Rows from block 4 of a small class-conditioned image diffusion model, named by matrix and row number. Rows with one number belong to one neuron. Each number is 200 + 40 x the weight over its row's rms, rounded and kept within 0 to 999. All counts start at 0.
After each neuron's rows are labels from the 100 images, of 14976 (inputs lightly noised), where the neuron reaches its highest value: "colour at peak" is the nearest of a few named colours to the mean colour under the peak. Only what is clearly more common there than usual is listed. The data: telescope images of galaxies (Galaxy Zoo DECaLS). In brackets: how many of the 100.
# fc1: MLP up (model.blocks.4.mlp.fc1.weight, 768x192), inputs 0-95
# fc2: MLP down (model.blocks.4.mlp.fc2.weight, 192x768, transposed), outputs 0-95

fc1.639,202,169,204,137,248,192,174,202,188,216,176,192,219,173,248,160,184,168,134,204,158,197,177,158,205,182,289,229,186,185,147,166,165,230,168,178,214,237,192,199,245,193,127,152,218,181,229,201,234,252,258,252,129,225,224,243,192,240,163,187,254,265,183,234,211,188,197,98,260,149,282,155,201,185,160,122,175,299,98,165,199,194,190,204,228,210,218,214,197,173,182,202,189,170,218,233
fc2.639,220,216,163,217,211,161,172,191,230,248,218,186,256,246,164,270,235,92,185,171,181,149,235,205,250,198,260,194,208,178,226,157,202,136,242,218,167,187,241,226,188,217,215,188,202,225,153,216,248,200,347,248,136,236,229,197,170,189,105,164,183,198,226,188,204,165,137,214,196,192,172,197,170,189,200,177,138,0,154,163,244,165,157,125,175,222,212,171,186,170,167,132,203,164,220,205
colour at peak: grey (66)

fc1.600,169,233,197,196,167,314,225,140,260,179,107,240,225,153,222,184,206,114,178,186,228,242,183,259,168,242,239,132,208,182,159,217,224,216,122,221,228,179,166,196,179,296,211,203,198,212,245,241,161,223,240,272,141,209,233,219,151,223,123,189,268,202,257,181,225,145,180,213,58,200,153,200,252,202,189,255,115,161,245,173,171,154,248,239,165,156,168,106,219,214,148,185,216,213,170,218
fc2.600,210,214,187,124,208,257,209,299,129,209,154,219,168,236,181,172,186,191,202,224,217,289,154,215,218,180,288,187,261,166,215,196,252,195,178,183,191,168,183,177,212,178,199,207,204,180,207,197,244,180,212,172,78,201,231,189,228,229,200,213,228,180,189,187,214,217,293,216,91,203,205,192,216,153,171,205,120,241,206,204,208,247,187,291,178,177,163,227,237,184,182,205,182,176,187,196
colour at peak: pink (80)

fc1.165,213,167,230,169,169,159,200,139,214,288,207,159,159,191,275,197,177,153,241,144,197,183,227,242,245,234,167,197,234,167,176,210,220,198,180,203,216,107,247,194,164,219,208,236,224,256,258,200,168,201,232,247,200,181,195,119,215,272,155,271,237,208,197,171,139,195,127,228,188,190,196,185,171,152,187,212,191,156,184,237,208,183,189,159,193,170,142,220,232,124,193,256,235,124,236,239
fc2.165,163,205,246,225,149,261,216,235,175,191,228,226,240,186,242,253,167,194,234,174,213,286,187,221,210,197,277,229,170,250,208,262,279,209,210,205,191,167,229,230,267,146,181,218,127,202,152,210,237,181,338,184,285,237,260,197,234,231,211,196,218,183,193,228,201,182,248,182,228,186,239,260,229,178,145,179,233,229,149,208,161,160,167,190,241,217,228,196,147,222,156,289,241,197,199,218
colour at peak: pink (82)

fc1.392,220,214,195,100,170,149,65,161,213,285,248,195,229,200,192,182,237,198,230,138,188,189,205,233,238,251,207,141,207,193,178,227,255,176,196,221,145,125,271,212,167,215,225,180,228,249,240,182,227,228,204,227,185,161,203,215,240,213,138,242,203,240,149,209,166,180,148,211,204,170,178,232,194,86,152,207,197,164,190,191,215,227,174,240,134,172,146,205,177,139,258,214,205,109,188,213
fc2.392,246,169,183,186,166,142,186,217,202,202,274,236,231,133,238,262,173,186,167,179,245,175,157,204,222,216,204,181,212,242,223,206,295,172,207,134,173,116,283,170,250,232,234,163,138,178,204,257,182,179,238,219,301,167,203,163,217,194,222,175,149,257,172,160,178,240,289,199,180,201,248,247,167,285,216,248,184,193,185,207,194,237,150,244,190,242,233,158,155,195,184,254,182,232,228,141
colour at peak: pink (63)

fc1.499,171,270,226,148,228,109,209,198,150,196,158,172,256,208,247,119,276,218,185,142,193,213,193,196,159,244,274,218,218,195,228,180,198,230,231,198,159,162,246,175,170,173,158,213,174,271,322,224,177,157,179,168,139,124,224,179,145,240,154,260,182,199,189,182,219,244,146,177,108,148,216,182,186,152,194,263,165,168,150,156,196,134,199,232,228,114,184,244,189,130,183,129,278,151,242,197
fc2.499,188,217,212,208,170,185,189,237,237,163,207,227,235,194,162,168,226,219,235,186,220,198,219,169,207,223,274,190,201,61,176,200,278,173,158,229,220,199,216,188,301,165,240,236,189,161,63,233,260,202,215,201,174,200,197,197,151,208,249,200,205,187,205,225,145,204,236,211,188,145,245,153,107,175,185,178,234,257,165,213,144,127,224,91,236,269,174,183,198,201,219,226,238,204,200,212
colour at peak: pink (37); white (34)

fc1.503,159,150,172,277,195,185,172,216,205,285,143,172,274,152,260,148,196,126,206,216,192,203,235,280,218,220,231,282,245,211,150,163,174,198,188,207,150,125,204,209,257,186,88,202,173,269,203,164,137,204,237,219,146,196,199,149,272,243,167,258,243,224,115,212,231,168,182,212,137,146,180,202,224,204,138,154,167,124,191,259,162,207,208,321,148,170,222,185,188,181,204,217,210,149,199,186
fc2.503,200,196,195,238,173,155,185,156,168,206,159,241,192,169,184,160,188,207,213,148,252,199,194,203,215,159,205,219,239,204,320,157,269,204,231,171,230,214,277,154,180,219,245,206,186,181,235,203,190,192,199,252,240,183,176,195,197,220,210,129,254,211,284,229,160,167,266,189,232,167,209,293,41,204,272,173,118,217,192,249,209,262,133,183,186,203,282,121,254,220,173,224,172,160,199,197
colour at peak: grey (52); pink (32)

fc1.31,188,187,196,168,196,184,108,194,276,301,214,167,186,176,224,156,199,155,102,202,226,221,142,207,165,213,251,166,215,201,204,164,253,210,169,239,61,185,217,238,180,203,153,204,226,261,174,220,167,158,200,132,164,283,194,150,266,177,167,282,201,205,246,197,126,183,103,177,175,274,215,242,259,199,213,200,179,166,152,244,241,276,198,214,176,187,196,169,194,119,235,175,179,155,299,231
fc2.31,157,211,157,202,191,220,118,274,149,283,281,224,145,194,193,216,217,197,235,171,274,240,218,191,223,195,275,219,144,188,196,118,264,209,156,160,200,234,289,205,285,192,209,240,217,144,246,254,212,191,166,158,178,166,152,214,195,212,246,175,205,201,214,250,179,205,244,244,143,177,185,203,64,242,153,233,223,271,177,184,134,302,155,220,133,218,169,222,185,201,230,182,183,170,235,182
colour at peak: pink (55)

fc1.245,177,157,195,233,177,176,204,147,206,184,238,191,217,150,257,220,268,201,235,136,141,149,235,185,164,173,198,189,208,130,167,193,185,217,205,239,236,286,212,87,186,189,266,175,224,222,205,175,193,154,197,131,210,257,176,235,171,269,222,174,158,215,284,143,135,218,199,169,235,245,143,135,187,266,176,222,190,298,161,192,227,211,154,75,237,171,220,106,181,158,214,198,283,173,127,208
fc2.245,236,265,197,173,195,233,221,279,186,225,208,175,230,215,205,131,208,200,245,230,226,187,214,208,160,224,180,240,201,170,176,219,238,201,151,236,165,162,210,199,234,218,131,276,229,159,247,211,153,230,192,197,185,194,192,182,211,230,215,192,175,184,211,247,202,176,142,208,219,206,151,189,305,206,174,180,161,82,183,171,162,141,184,220,158,246,168,251,177,184,223,235,198,225,215,272
colour at peak: brown (54); grey (35)

fc1.686,136,134,184,154,162,265,194,236,146,230,256,199,202,220,178,186,216,193,137,173,202,141,261,140,231,179,213,226,244,194,194,155,250,113,147,226,189,285,168,167,204,186,191,211,163,236,151,117,201,252,146,247,186,189,200,213,271,221,208,278,190,251,199,199,163,160,156,189,139,181,184,194,206,231,175,204,63,213,199,191,215,281,249,161,242,130,208,206,215,173,264,185,222,144,244,206
fc2.686,230,201,236,206,143,186,148,199,250,172,242,241,195,177,239,209,218,249,248,186,204,184,186,231,175,194,167,218,292,114,223,199,254,318,235,147,212,129,156,195,155,201,195,164,152,140,229,227,197,180,189,205,207,153,215,183,245,211,227,192,204,237,180,124,190,204,222,158,200,173,224,238,258,117,241,205,140,204,155,216,260,140,157,267,146,182,228,141,182,230,286,239,163,243,138,221
colour at peak: grey (86)

fc1.97,280,187,152,157,159,218,193,207,195,191,168,160,223,133,246,221,212,230,232,109,218,221,131,166,180,270,219,119,151,232,203,185,229,216,276,247,130,246,244,160,218,276,234,215,172,149,202,247,181,164,182,70,157,177,195,210,181,234,196,175,174,230,248,195,166,196,148,208,286,268,220,231,168,172,186,247,211,224,223,190,120,157,144,228,183,213,127,187,154,159,304,254,270,214,183,215
fc2.97,215,169,128,169,238,197,171,304,167,235,231,223,269,204,142,149,170,259,196,188,246,255,166,174,171,196,139,170,132,232,212,212,222,244,256,171,220,143,222,163,119,206,172,213,191,168,222,240,186,233,145,186,257,189,227,206,144,223,177,117,230,186,151,160,177,183,160,199,235,253,211,216,166,298,207,225,100,101,152,216,229,299,195,240,221,200,206,158,193,181,193,208,159,234,230,245
colour at peak: grey (47); brown (43)

fc1.500,211,170,264,200,138,177,185,148,242,248,192,210,154,195,201,188,280,106,185,178,195,243,194,226,164,288,221,121,282,154,296,296,215,198,197,194,146,247,197,195,194,237,132,264,203,227,282,158,86,202,187,217,236,211,227,124,200,218,194,277,169,222,207,225,154,233,162,202,194,195,241,144,154,178,135,185,214,297,201,221,220,152,198,234,172,157,185,207,204,127,243,218,197,133,205,244
fc2.500,237,145,222,250,170,199,223,158,239,185,196,196,235,190,231,220,189,252,241,199,151,297,142,196,184,170,329,166,179,277,201,186,247,196,215,201,204,187,170,211,184,174,222,204,126,165,162,241,260,173,195,184,206,157,208,160,199,186,208,227,189,244,188,191,219,222,196,133,235,231,243,259,386,221,189,190,200,153,227,183,229,216,206,273,164,162,225,173,173,207,183,202,176,197,140,195
colour at peak: pink (55); grey (44)

fc1.443,152,188,195,185,233,242,233,212,184,132,182,139,207,264,190,233,208,158,176,229,213,219,146,201,200,188,241,154,149,201,243,151,209,257,145,175,163,159,217,278,232,215,204,217,143,212,201,214,152,150,228,220,184,179,196,244,209,169,233,273,197,214,270,245,301,195,223,188,150,141,155,133,204,250,159,161,249,161,171,193,209,238,150,160,166,198,228,212,209,192,218,212,204,167,135,178
fc2.443,246,235,185,173,167,227,170,228,147,140,186,198,201,130,210,143,151,257,250,160,159,202,162,214,180,227,190,203,167,246,146,277,196,115,128,202,189,201,240,240,164,191,223,220,189,206,248,165,189,125,247,222,174,212,199,135,160,181,218,265,154,205,171,267,277,181,245,192,136,127,182,163,201,130,152,185,259,182,243,190,202,189,218,188,206,203,286,248,216,187,217,304,200,164,233,176
colour at peak: grey (26)

fc1.440,260,268,195,184,226,170,122,217,256,275,235,149,240,262,195,170,160,188,168,221,249,158,130,251,233,239,263,260,202,171,230,219,228,144,237,173,193,164,206,144,182,215,170,122,205,216,105,227,203,193,191,153,186,246,202,190,284,91,206,244,182,196,244,281,185,157,228,158,145,215,211,268,288,188,260,209,164,160,172,218,262,159,191,182,221,216,129,247,258,206,166,215,193,255,210,245
fc2.440,163,171,156,182,187,180,176,234,129,281,197,198,159,177,199,148,134,97,149,189,200,215,174,139,231,159,177,199,273,187,228,183,222,205,215,173,117,192,236,205,203,175,229,163,170,204,297,228,134,189,80,199,157,224,174,207,219,152,208,181,171,212,207,214,254,261,225,165,73,217,220,241,229,238,213,201,75,298,272,193,171,233,172,205,148,187,217,180,171,211,174,238,154,198,252,214
colour at peak: grey (66); brown (31)

fc1.687,175,256,163,193,213,215,207,223,231,180,210,143,277,140,218,169,174,245,205,190,232,198,246,198,185,196,264,194,197,205,256,150,198,198,219,147,194,189,186,188,246,320,218,180,162,195,187,116,141,199,86,222,217,204,271,214,243,236,215,171,205,234,158,162,183,191,126,181,152,241,218,234,243,190,297,177,189,200,152,217,208,180,250,202,218,210,158,203,194,203,227,176,266,256,242,287
fc2.687,177,220,192,183,173,230,257,152,98,189,184,190,187,172,161,165,144,197,196,154,271,152,185,269,216,217,196,230,212,228,189,242,165,265,217,179,170,228,241,171,125,240,178,292,161,250,196,203,236,207,0,249,213,220,204,228,213,157,139,164,236,174,222,250,193,176,164,215,217,223,189,155,156,179,200,171,153,144,161,198,169,209,175,203,255,178,206,159,176,197,248,187,217,212,167,214
colour at peak: brown (63); grey (25)

fc1.660,188,279,187,239,214,278,140,217,204,216,143,176,220,199,144,179,245,165,192,217,236,248,187,199,282,187,248,267,163,207,223,233,213,253,187,168,169,156,175,195,192,153,198,202,172,185,238,270,174,174,220,175,212,196,212,150,172,152,188,247,189,169,193,135,212,276,198,238,276,210,155,164,220,191,272,162,252,85,181,211,169,252,219,205,154,236,220,228,238,224,213,173,229,237,125,165
fc2.660,196,270,214,168,196,139,129,142,218,172,237,204,247,242,131,226,147,226,210,208,202,268,224,260,137,109,196,122,210,231,205,222,207,204,180,135,246,237,211,202,269,160,245,234,199,231,195,246,216,203,226,171,229,188,200,166,231,233,236,210,238,218,239,258,189,258,202,194,132,207,214,259,192,197,76,231,192,221,176,201,157,269,269,186,163,116,163,186,193,210,241,199,148,191,132,213
colour at peak: brown (41)

fc1.623,221,177,191,207,229,215,167,200,242,254,134,137,192,172,192,245,185,148,151,167,177,151,185,213,271,219,290,191,231,171,137,139,191,205,150,182,204,202,257,213,203,213,142,232,171,165,224,141,156,223,255,261,111,199,178,183,241,212,226,211,137,189,180,172,199,212,211,208,192,157,127,183,185,208,174,190,139,263,191,164,203,227,189,173,190,205,184,224,268,121,192,213,242,181,216,231
fc2.623,241,173,193,214,198,173,180,242,223,167,236,165,276,265,202,138,180,232,183,160,190,193,227,235,217,171,236,223,239,154,195,215,277,171,255,140,213,254,233,186,273,251,184,270,199,186,158,195,195,204,318,235,185,164,239,177,201,244,188,174,239,190,253,196,183,111,175,235,135,189,217,156,152,238,217,204,198,147,182,164,232,238,146,222,176,202,235,159,237,201,193,194,160,188,267,211
colour at peak: pink (77)

fc1.113,168,240,126,155,171,177,195,189,237,209,244,119,205,149,165,139,152,203,164,127,172,216,258,163,268,243,254,114,179,215,217,213,210,147,281,229,202,171,200,183,195,133,137,197,166,150,212,241,117,176,138,217,168,236,122,172,213,222,259,233,187,256,156,272,160,184,249,282,269,197,235,179,201,191,198,189,188,157,227,141,172,289,164,186,256,205,241,146,198,227,267,221,91,256,187,234
fc2.113,259,213,163,238,275,175,228,110,176,218,232,172,218,203,204,198,236,178,226,236,210,296,211,237,234,206,171,170,168,200,153,252,174,214,246,221,213,163,220,201,191,235,253,268,177,185,189,221,229,252,81,198,240,215,227,223,217,193,177,203,168,187,190,153,186,218,191,228,224,207,191,152,251,242,221,181,134,225,207,181,235,168,204,207,240,182,247,202,135,179,165,249,130,261,206,183
colour at peak: brown (49)

fc1.720,151,154,275,209,178,167,202,147,190,212,200,125,135,151,195,171,231,152,145,146,268,230,241,192,181,218,221,171,149,220,184,240,149,181,199,186,265,180,192,242,267,217,183,220,187,230,234,202,182,195,203,280,151,209,157,211,204,225,181,165,215,276,215,244,166,237,194,205,220,226,243,247,136,174,153,226,265,231,234,128,159,178,250,273,293,169,112,182,253,220,119,188,223,217,243,244
fc2.720,235,202,199,138,271,145,244,241,204,219,174,220,112,170,205,176,220,182,235,200,277,288,194,164,230,213,185,190,166,161,218,151,218,292,217,202,190,275,205,218,142,220,216,292,184,218,189,216,141,217,232,231,150,225,220,100,206,181,241,104,223,155,172,250,203,172,235,241,248,202,200,139,258,174,218,148,256,172,164,210,242,134,164,154,289,226,142,201,181,179,175,273,198,247,164,242
colour at peak: grey (62)

fc1.353,210,158,242,145,273,236,223,303,233,198,144,148,247,113,205,185,275,190,245,157,231,231,65,158,156,210,249,126,184,170,127,215,185,213,205,258,176,247,225,247,232,222,231,155,192,196,211,187,147,206,244,267,160,243,244,203,146,246,197,161,209,223,184,237,181,166,172,267,220,143,238,190,181,195,202,225,199,207,244,209,210,222,185,229,181,180,212,137,193,260,226,192,202,150,232,187
fc2.353,201,180,153,196,138,197,184,74,182,198,171,185,287,135,213,126,218,249,184,158,171,258,82,183,141,194,220,159,204,217,188,201,243,221,200,230,185,142,175,221,207,174,225,172,174,268,157,212,277,236,210,269,185,199,226,173,151,180,212,210,193,176,157,191,196,221,168,176,175,228,150,190,146,186,212,271,178,225,177,234,222,242,205,220,240,195,251,227,173,217,209,226,217,194,194,172
colour at peak: pink (31); white (25)

fc1.678,173,234,218,175,196,210,149,181,172,161,216,142,274,213,164,139,176,262,256,188,193,177,203,96,194,149,238,243,205,241,253,166,174,185,258,207,176,215,151,245,243,258,210,187,223,198,180,248,205,215,263,157,210,261,192,197,259,195,252,186,188,169,239,172,183,233,271,180,138,204,179,220,257,221,194,138,232,265,207,182,237,106,204,240,284,209,243,199,187,189,284,245,203,220,119,156
fc2.678,197,211,239,235,157,206,169,188,143,172,170,263,209,243,195,269,204,201,248,197,113,100,245,151,192,213,161,167,213,173,250,196,167,122,202,197,263,106,212,212,147,201,191,199,192,200,177,227,270,180,180,184,176,144,244,228,268,216,114,161,199,181,228,169,187,235,176,194,261,223,209,230,281,236,249,263,197,139,207,206,154,152,228,170,235,206,177,219,220,194,302,267,209,176,173,239
colour at peak: grey (68); brown (32)

fc1.597,275,235,192,221,142,159,224,201,148,272,209,182,211,132,224,164,251,227,276,130,179,125,222,186,195,173,197,197,277,200,184,206,247,144,139,182,216,209,128,250,125,216,174,200,183,293,239,221,145,202,211,180,176,180,195,199,154,235,189,204,228,248,255,208,140,173,132,194,120,257,251,212,159,163,194,251,193,179,119,171,268,168,155,116,227,170,183,146,190,159,165,187,253,156,192,248
fc2.597,125,184,256,215,141,190,260,206,235,131,173,248,248,209,179,245,169,258,271,218,217,260,146,207,175,223,197,196,268,209,223,244,262,254,189,139,216,197,98,217,233,231,175,177,177,109,230,190,200,155,246,193,216,181,226,265,171,188,256,236,277,271,178,218,220,178,267,209,207,226,168,198,234,155,156,185,265,300,161,202,170,74,254,189,197,222,174,175,174,271,227,275,163,240,171,212
colour at peak: grey (57); pink (42)

fc1.641,199,176,227,206,214,191,217,89,282,175,218,214,169,176,172,119,125,223,231,215,232,230,201,208,219,203,265,84,194,169,169,152,152,160,204,213,252,257,125,192,130,210,181,257,260,241,202,215,187,208,303,173,120,252,188,179,191,175,163,206,234,196,211,158,161,136,122,189,186,158,165,213,276,206,232,229,165,197,168,219,195,211,166,217,212,220,151,192,234,200,219,159,191,182,204,225
fc2.641,163,194,157,162,226,220,181,221,203,231,189,173,150,259,164,282,247,164,206,253,240,175,197,200,224,142,289,193,242,170,156,196,212,214,183,193,171,206,211,253,277,140,199,218,197,223,202,141,240,258,216,172,208,238,222,212,184,223,198,286,209,141,254,224,201,175,212,269,157,174,180,168,224,210,154,216,244,127,165,176,161,239,210,191,166,217,149,236,214,215,169,167,264,180,207,156
colour at peak: grey (39); pink (26)

fc1.409,168,241,204,147,178,181,198,120,237,218,154,152,238,181,238,160,213,242,202,227,198,237,199,193,241,189,227,230,197,153,202,288,220,189,198,264,150,145,223,157,202,255,219,271,223,284,152,196,164,105,183,182,259,207,182,152,201,225,196,191,245,252,243,139,198,185,166,179,261,158,162,216,346,184,235,161,193,217,140,245,245,241,133,246,220,148,206,114,184,202,210,219,203,194,267,164
fc2.409,187,191,133,169,225,207,194,288,209,245,188,198,231,201,258,213,244,202,204,240,211,236,218,173,247,167,268,232,173,275,183,236,211,251,168,231,194,274,273,235,98,206,195,291,207,201,305,187,259,233,45,203,202,198,192,227,240,263,209,206,273,187,191,199,228,198,241,216,230,180,210,158,144,211,185,207,165,186,166,201,175,185,163,180,192,184,174,241,155,215,174,200,210,238,193,216
colour at peak: pink (56); grey (42)

fc1.232,146,242,208,194,225,178,153,248,193,226,242,168,196,193,165,260,199,156,166,251,166,202,135,217,262,166,312,175,198,132,243,200,166,207,225,202,200,131,270,241,194,184,146,204,194,204,173,170,145,215,254,243,197,132,195,141,308,243,176,180,100,192,220,127,220,196,221,236,172,142,186,155,211,182,226,167,149,218,178,182,193,322,221,215,115,266,172,228,237,155,172,174,171,272,280,184
fc2.232,174,248,124,187,221,233,140,179,199,226,217,210,187,203,176,171,170,147,185,124,168,163,255,211,212,182,227,225,202,172,176,147,207,123,234,53,293,331,214,158,249,286,190,205,208,215,227,243,164,171,277,189,250,145,200,149,201,162,173,224,161,199,238,258,183,237,249,232,152,222,151,233,135,157,194,229,87,158,200,213,165,270,160,178,130,178,225,202,316,192,228,244,192,178,188,170
colour at peak: pink (55); grey (25)

fc1.170,186,166,190,216,211,125,134,170,211,264,129,127,171,182,215,207,169,204,260,174,182,222,174,271,165,229,216,173,208,189,215,218,165,208,146,232,236,150,196,179,214,243,143,173,176,188,244,184,171,219,244,245,172,195,216,193,170,257,194,246,164,214,145,197,184,213,168,214,236,201,253,117,171,119,177,233,241,170,231,110,128,214,207,181,252,168,290,227,263,181,153,146,256,206,185,271
fc2.170,195,215,186,212,164,180,274,259,175,195,131,181,100,236,211,197,210,244,175,172,163,230,203,237,210,203,315,172,219,152,186,167,185,226,202,197,160,188,125,166,245,169,231,159,158,221,145,189,253,207,283,249,214,239,208,193,240,210,190,230,157,222,231,180,216,158,238,164,207,194,193,174,244,238,170,213,243,251,227,140,246,158,205,209,154,151,279,181,219,194,111,207,221,215,153,211
colour at peak: pink (37); white (28)

fc1.273,174,192,207,269,248,97,231,177,203,267,131,137,95,236,212,209,219,177,230,154,233,186,243,250,159,215,194,229,182,185,296,229,214,207,186,177,157,153,209,107,210,230,179,163,190,234,198,212,167,266,214,224,157,136,237,215,227,193,166,221,191,146,231,182,148,189,151,180,181,190,209,188,213,194,227,187,223,177,180,280,200,184,241,253,258,158,169,239,195,210,155,195,204,146,264,180
fc2.273,240,187,188,280,76,120,180,338,153,205,219,202,80,215,242,186,171,246,231,192,291,229,173,184,195,216,251,222,149,280,166,208,240,197,174,167,155,184,203,130,229,154,182,207,161,192,195,208,208,197,236,212,196,241,235,199,209,180,225,194,247,191,173,230,186,224,219,183,194,194,236,209,231,181,226,194,215,230,186,287,181,194,163,303,264,203,195,178,215,228,132,248,217,106,179,168
colour at peak: pink (53); grey (36)

fc1.410,287,174,224,138,173,203,197,227,156,206,275,104,224,210,140,127,243,221,150,116,192,138,156,197,219,185,222,256,279,195,182,124,202,208,244,218,129,314,232,179,180,177,185,124,270,185,253,203,158,181,191,196,186,194,159,201,180,235,243,247,157,253,170,109,219,187,261,175,197,159,191,201,302,212,189,147,219,230,184,201,220,169,246,272,183,196,200,210,228,194,258,190,259,221,202,215
fc2.410,185,138,195,218,164,223,176,98,138,222,212,206,126,212,213,138,257,110,226,228,182,196,224,161,156,276,158,233,185,84,167,168,217,199,250,145,261,206,229,199,221,223,202,181,94,193,183,158,184,149,175,174,303,191,203,162,173,224,189,198,197,193,223,174,183,187,219,244,227,187,150,127,277,205,253,274,268,179,262,221,245,146,208,115,205,232,173,238,253,168,245,191,201,248,223,197
colour at peak: grey (57); brown (38)

fc1.594,172,201,244,128,153,148,77,86,225,211,215,158,125,143,252,147,187,229,180,280,188,209,180,204,181,226,219,213,173,208,213,196,231,288,220,177,163,54,245,200,156,260,162,210,200,256,226,256,169,193,222,179,230,234,188,119,212,218,189,293,122,207,186,232,169,142,162,182,220,247,200,184,125,239,258,181,217,213,227,192,207,200,153,217,179,187,197,240,181,185,170,259,266,157,254,256
fc2.594,247,205,180,135,190,159,194,286,192,210,214,179,185,208,196,231,182,159,159,208,194,186,216,207,225,239,270,213,162,212,191,216,225,168,208,127,148,192,275,197,238,222,180,208,161,212,156,187,284,208,199,180,170,209,203,195,206,212,198,221,126,200,222,203,196,199,223,209,187,164,239,180,204,266,176,207,188,160,210,189,192,269,169,193,170,197,198,188,171,171,143,250,222,193,203,139
colour at peak: pink (84)

fc1.224,167,142,223,134,190,219,194,196,206,207,207,220,224,138,227,214,214,190,130,277,194,163,226,185,223,224,259,224,239,215,213,183,176,229,147,198,218,210,263,164,196,194,173,232,207,117,188,163,114,255,225,244,140,134,188,151,269,218,217,244,161,236,181,199,267,203,183,148,194,215,185,137,192,169,217,202,194,237,179,181,274,247,209,193,143,248,162,203,205,147,204,200,162,266,237,134
fc2.224,199,229,217,211,217,173,153,182,178,284,160,167,287,216,198,119,209,199,162,230,199,217,211,207,235,208,234,253,254,137,191,214,225,171,229,148,306,367,172,169,235,278,132,210,210,217,199,224,171,208,200,229,234,169,180,159,186,227,200,181,217,245,181,223,161,203,251,173,193,159,199,247,173,156,205,175,125,191,230,218,256,219,212,142,124,126,248,214,191,213,149,200,210,77,148,248
colour at peak: brown (48); grey (32)

fc1.29,213,203,143,208,201,154,151,233,205,217,219,183,144,184,199,148,224,222,184,159,227,161,171,202,198,187,301,199,188,279,182,178,166,207,160,241,213,212,213,168,194,194,110,215,159,196,240,186,146,239,254,303,133,170,189,161,225,144,228,217,254,232,205,186,215,160,176,165,233,230,223,188,182,212,172,193,165,230,179,171,259,252,220,172,207,234,200,281,228,166,207,201,150,222,180,198
fc2.29,132,177,191,190,199,216,175,213,224,177,236,186,261,230,248,197,191,239,163,210,205,161,201,254,213,207,253,212,213,256,196,222,248,93,240,196,136,204,210,224,311,198,149,270,162,199,229,207,263,228,368,220,146,226,208,261,191,239,213,162,140,221,228,220,200,131,159,212,178,165,191,187,164,219,205,214,230,131,175,188,201,216,183,193,190,196,244,182,259,205,194,150,187,203,252,170
colour at peak: pink (61); white (38)

fc1.247,234,226,268,249,116,193,156,103,230,216,197,198,195,146,212,207,158,166,196,227,127,203,215,213,174,238,186,177,288,217,213,244,198,280,169,180,199,172,213,170,139,218,152,230,181,313,259,276,177,141,215,176,171,258,228,135,232,217,129,220,187,227,209,219,145,214,149,274,194,250,175,165,181,198,207,214,207,203,221,193,183,180,166,216,146,136,169,158,242,172,177,186,323,129,189,235
fc2.247,168,181,266,192,157,221,160,227,242,202,212,139,214,198,189,279,238,163,194,239,177,208,182,197,251,204,263,146,270,204,175,174,285,160,194,188,161,146,196,215,246,189,219,123,200,173,155,196,246,200,235,134,197,204,224,234,241,241,170,208,134,288,234,181,157,222,265,200,181,215,211,230,213,252,169,211,260,216,201,166,165,190,162,190,103,216,189,221,199,207,181,218,226,170,199,187
colour at peak: pink (85)

fc1.734,168,205,160,216,187,162,129,173,136,181,275,232,254,201,230,148,194,273,155,146,189,187,237,166,139,185,208,136,171,145,216,202,176,220,216,150,109,126,228,213,163,240,221,197,174,200,266,173,151,253,238,182,253,203,185,179,187,236,246,139,184,251,255,197,204,175,199,214,224,319,217,213,134,225,243,209,195,211,179,215,218,147,139,141,194,142,177,183,189,115,202,198,180,148,219,198
fc2.734,232,200,222,209,143,220,209,278,271,183,266,214,260,199,164,209,224,153,264,181,196,178,287,252,154,207,201,127,218,173,197,205,235,190,163,199,131,209,269,229,211,201,146,250,250,179,190,233,298,250,302,238,311,222,191,182,235,218,186,233,202,183,220,246,220,167,160,204,216,286,219,181,274,259,194,257,243,194,125,229,129,219,225,161,226,178,166,235,136,159,197,196,176,135,229,168
colour at peak: grey (73)

fc1.4,187,182,183,181,177,216,166,116,134,156,182,192,257,172,198,167,200,165,179,198,176,235,221,243,210,228,223,156,274,240,201,188,227,311,185,183,156,177,195,230,143,268,239,191,195,244,305,211,143,233,305,224,124,190,232,150,213,265,182,223,210,202,181,280,169,180,122,216,202,153,175,189,245,173,202,208,285,244,151,231,209,160,185,183,142,185,173,183,105,59,213,213,242,185,206,164
fc2.4,209,207,199,195,159,187,229,211,234,205,216,195,233,169,147,254,203,223,196,210,212,208,203,193,196,191,364,128,238,138,230,161,216,156,236,132,212,193,161,192,268,213,237,181,107,204,200,209,304,172,192,177,81,158,190,180,200,203,163,246,197,249,194,166,171,217,226,176,215,186,274,202,196,182,200,209,213,193,236,229,201,223,186,191,158,192,187,228,195,243,212,202,209,183,196,145
colour at peak: pink (62)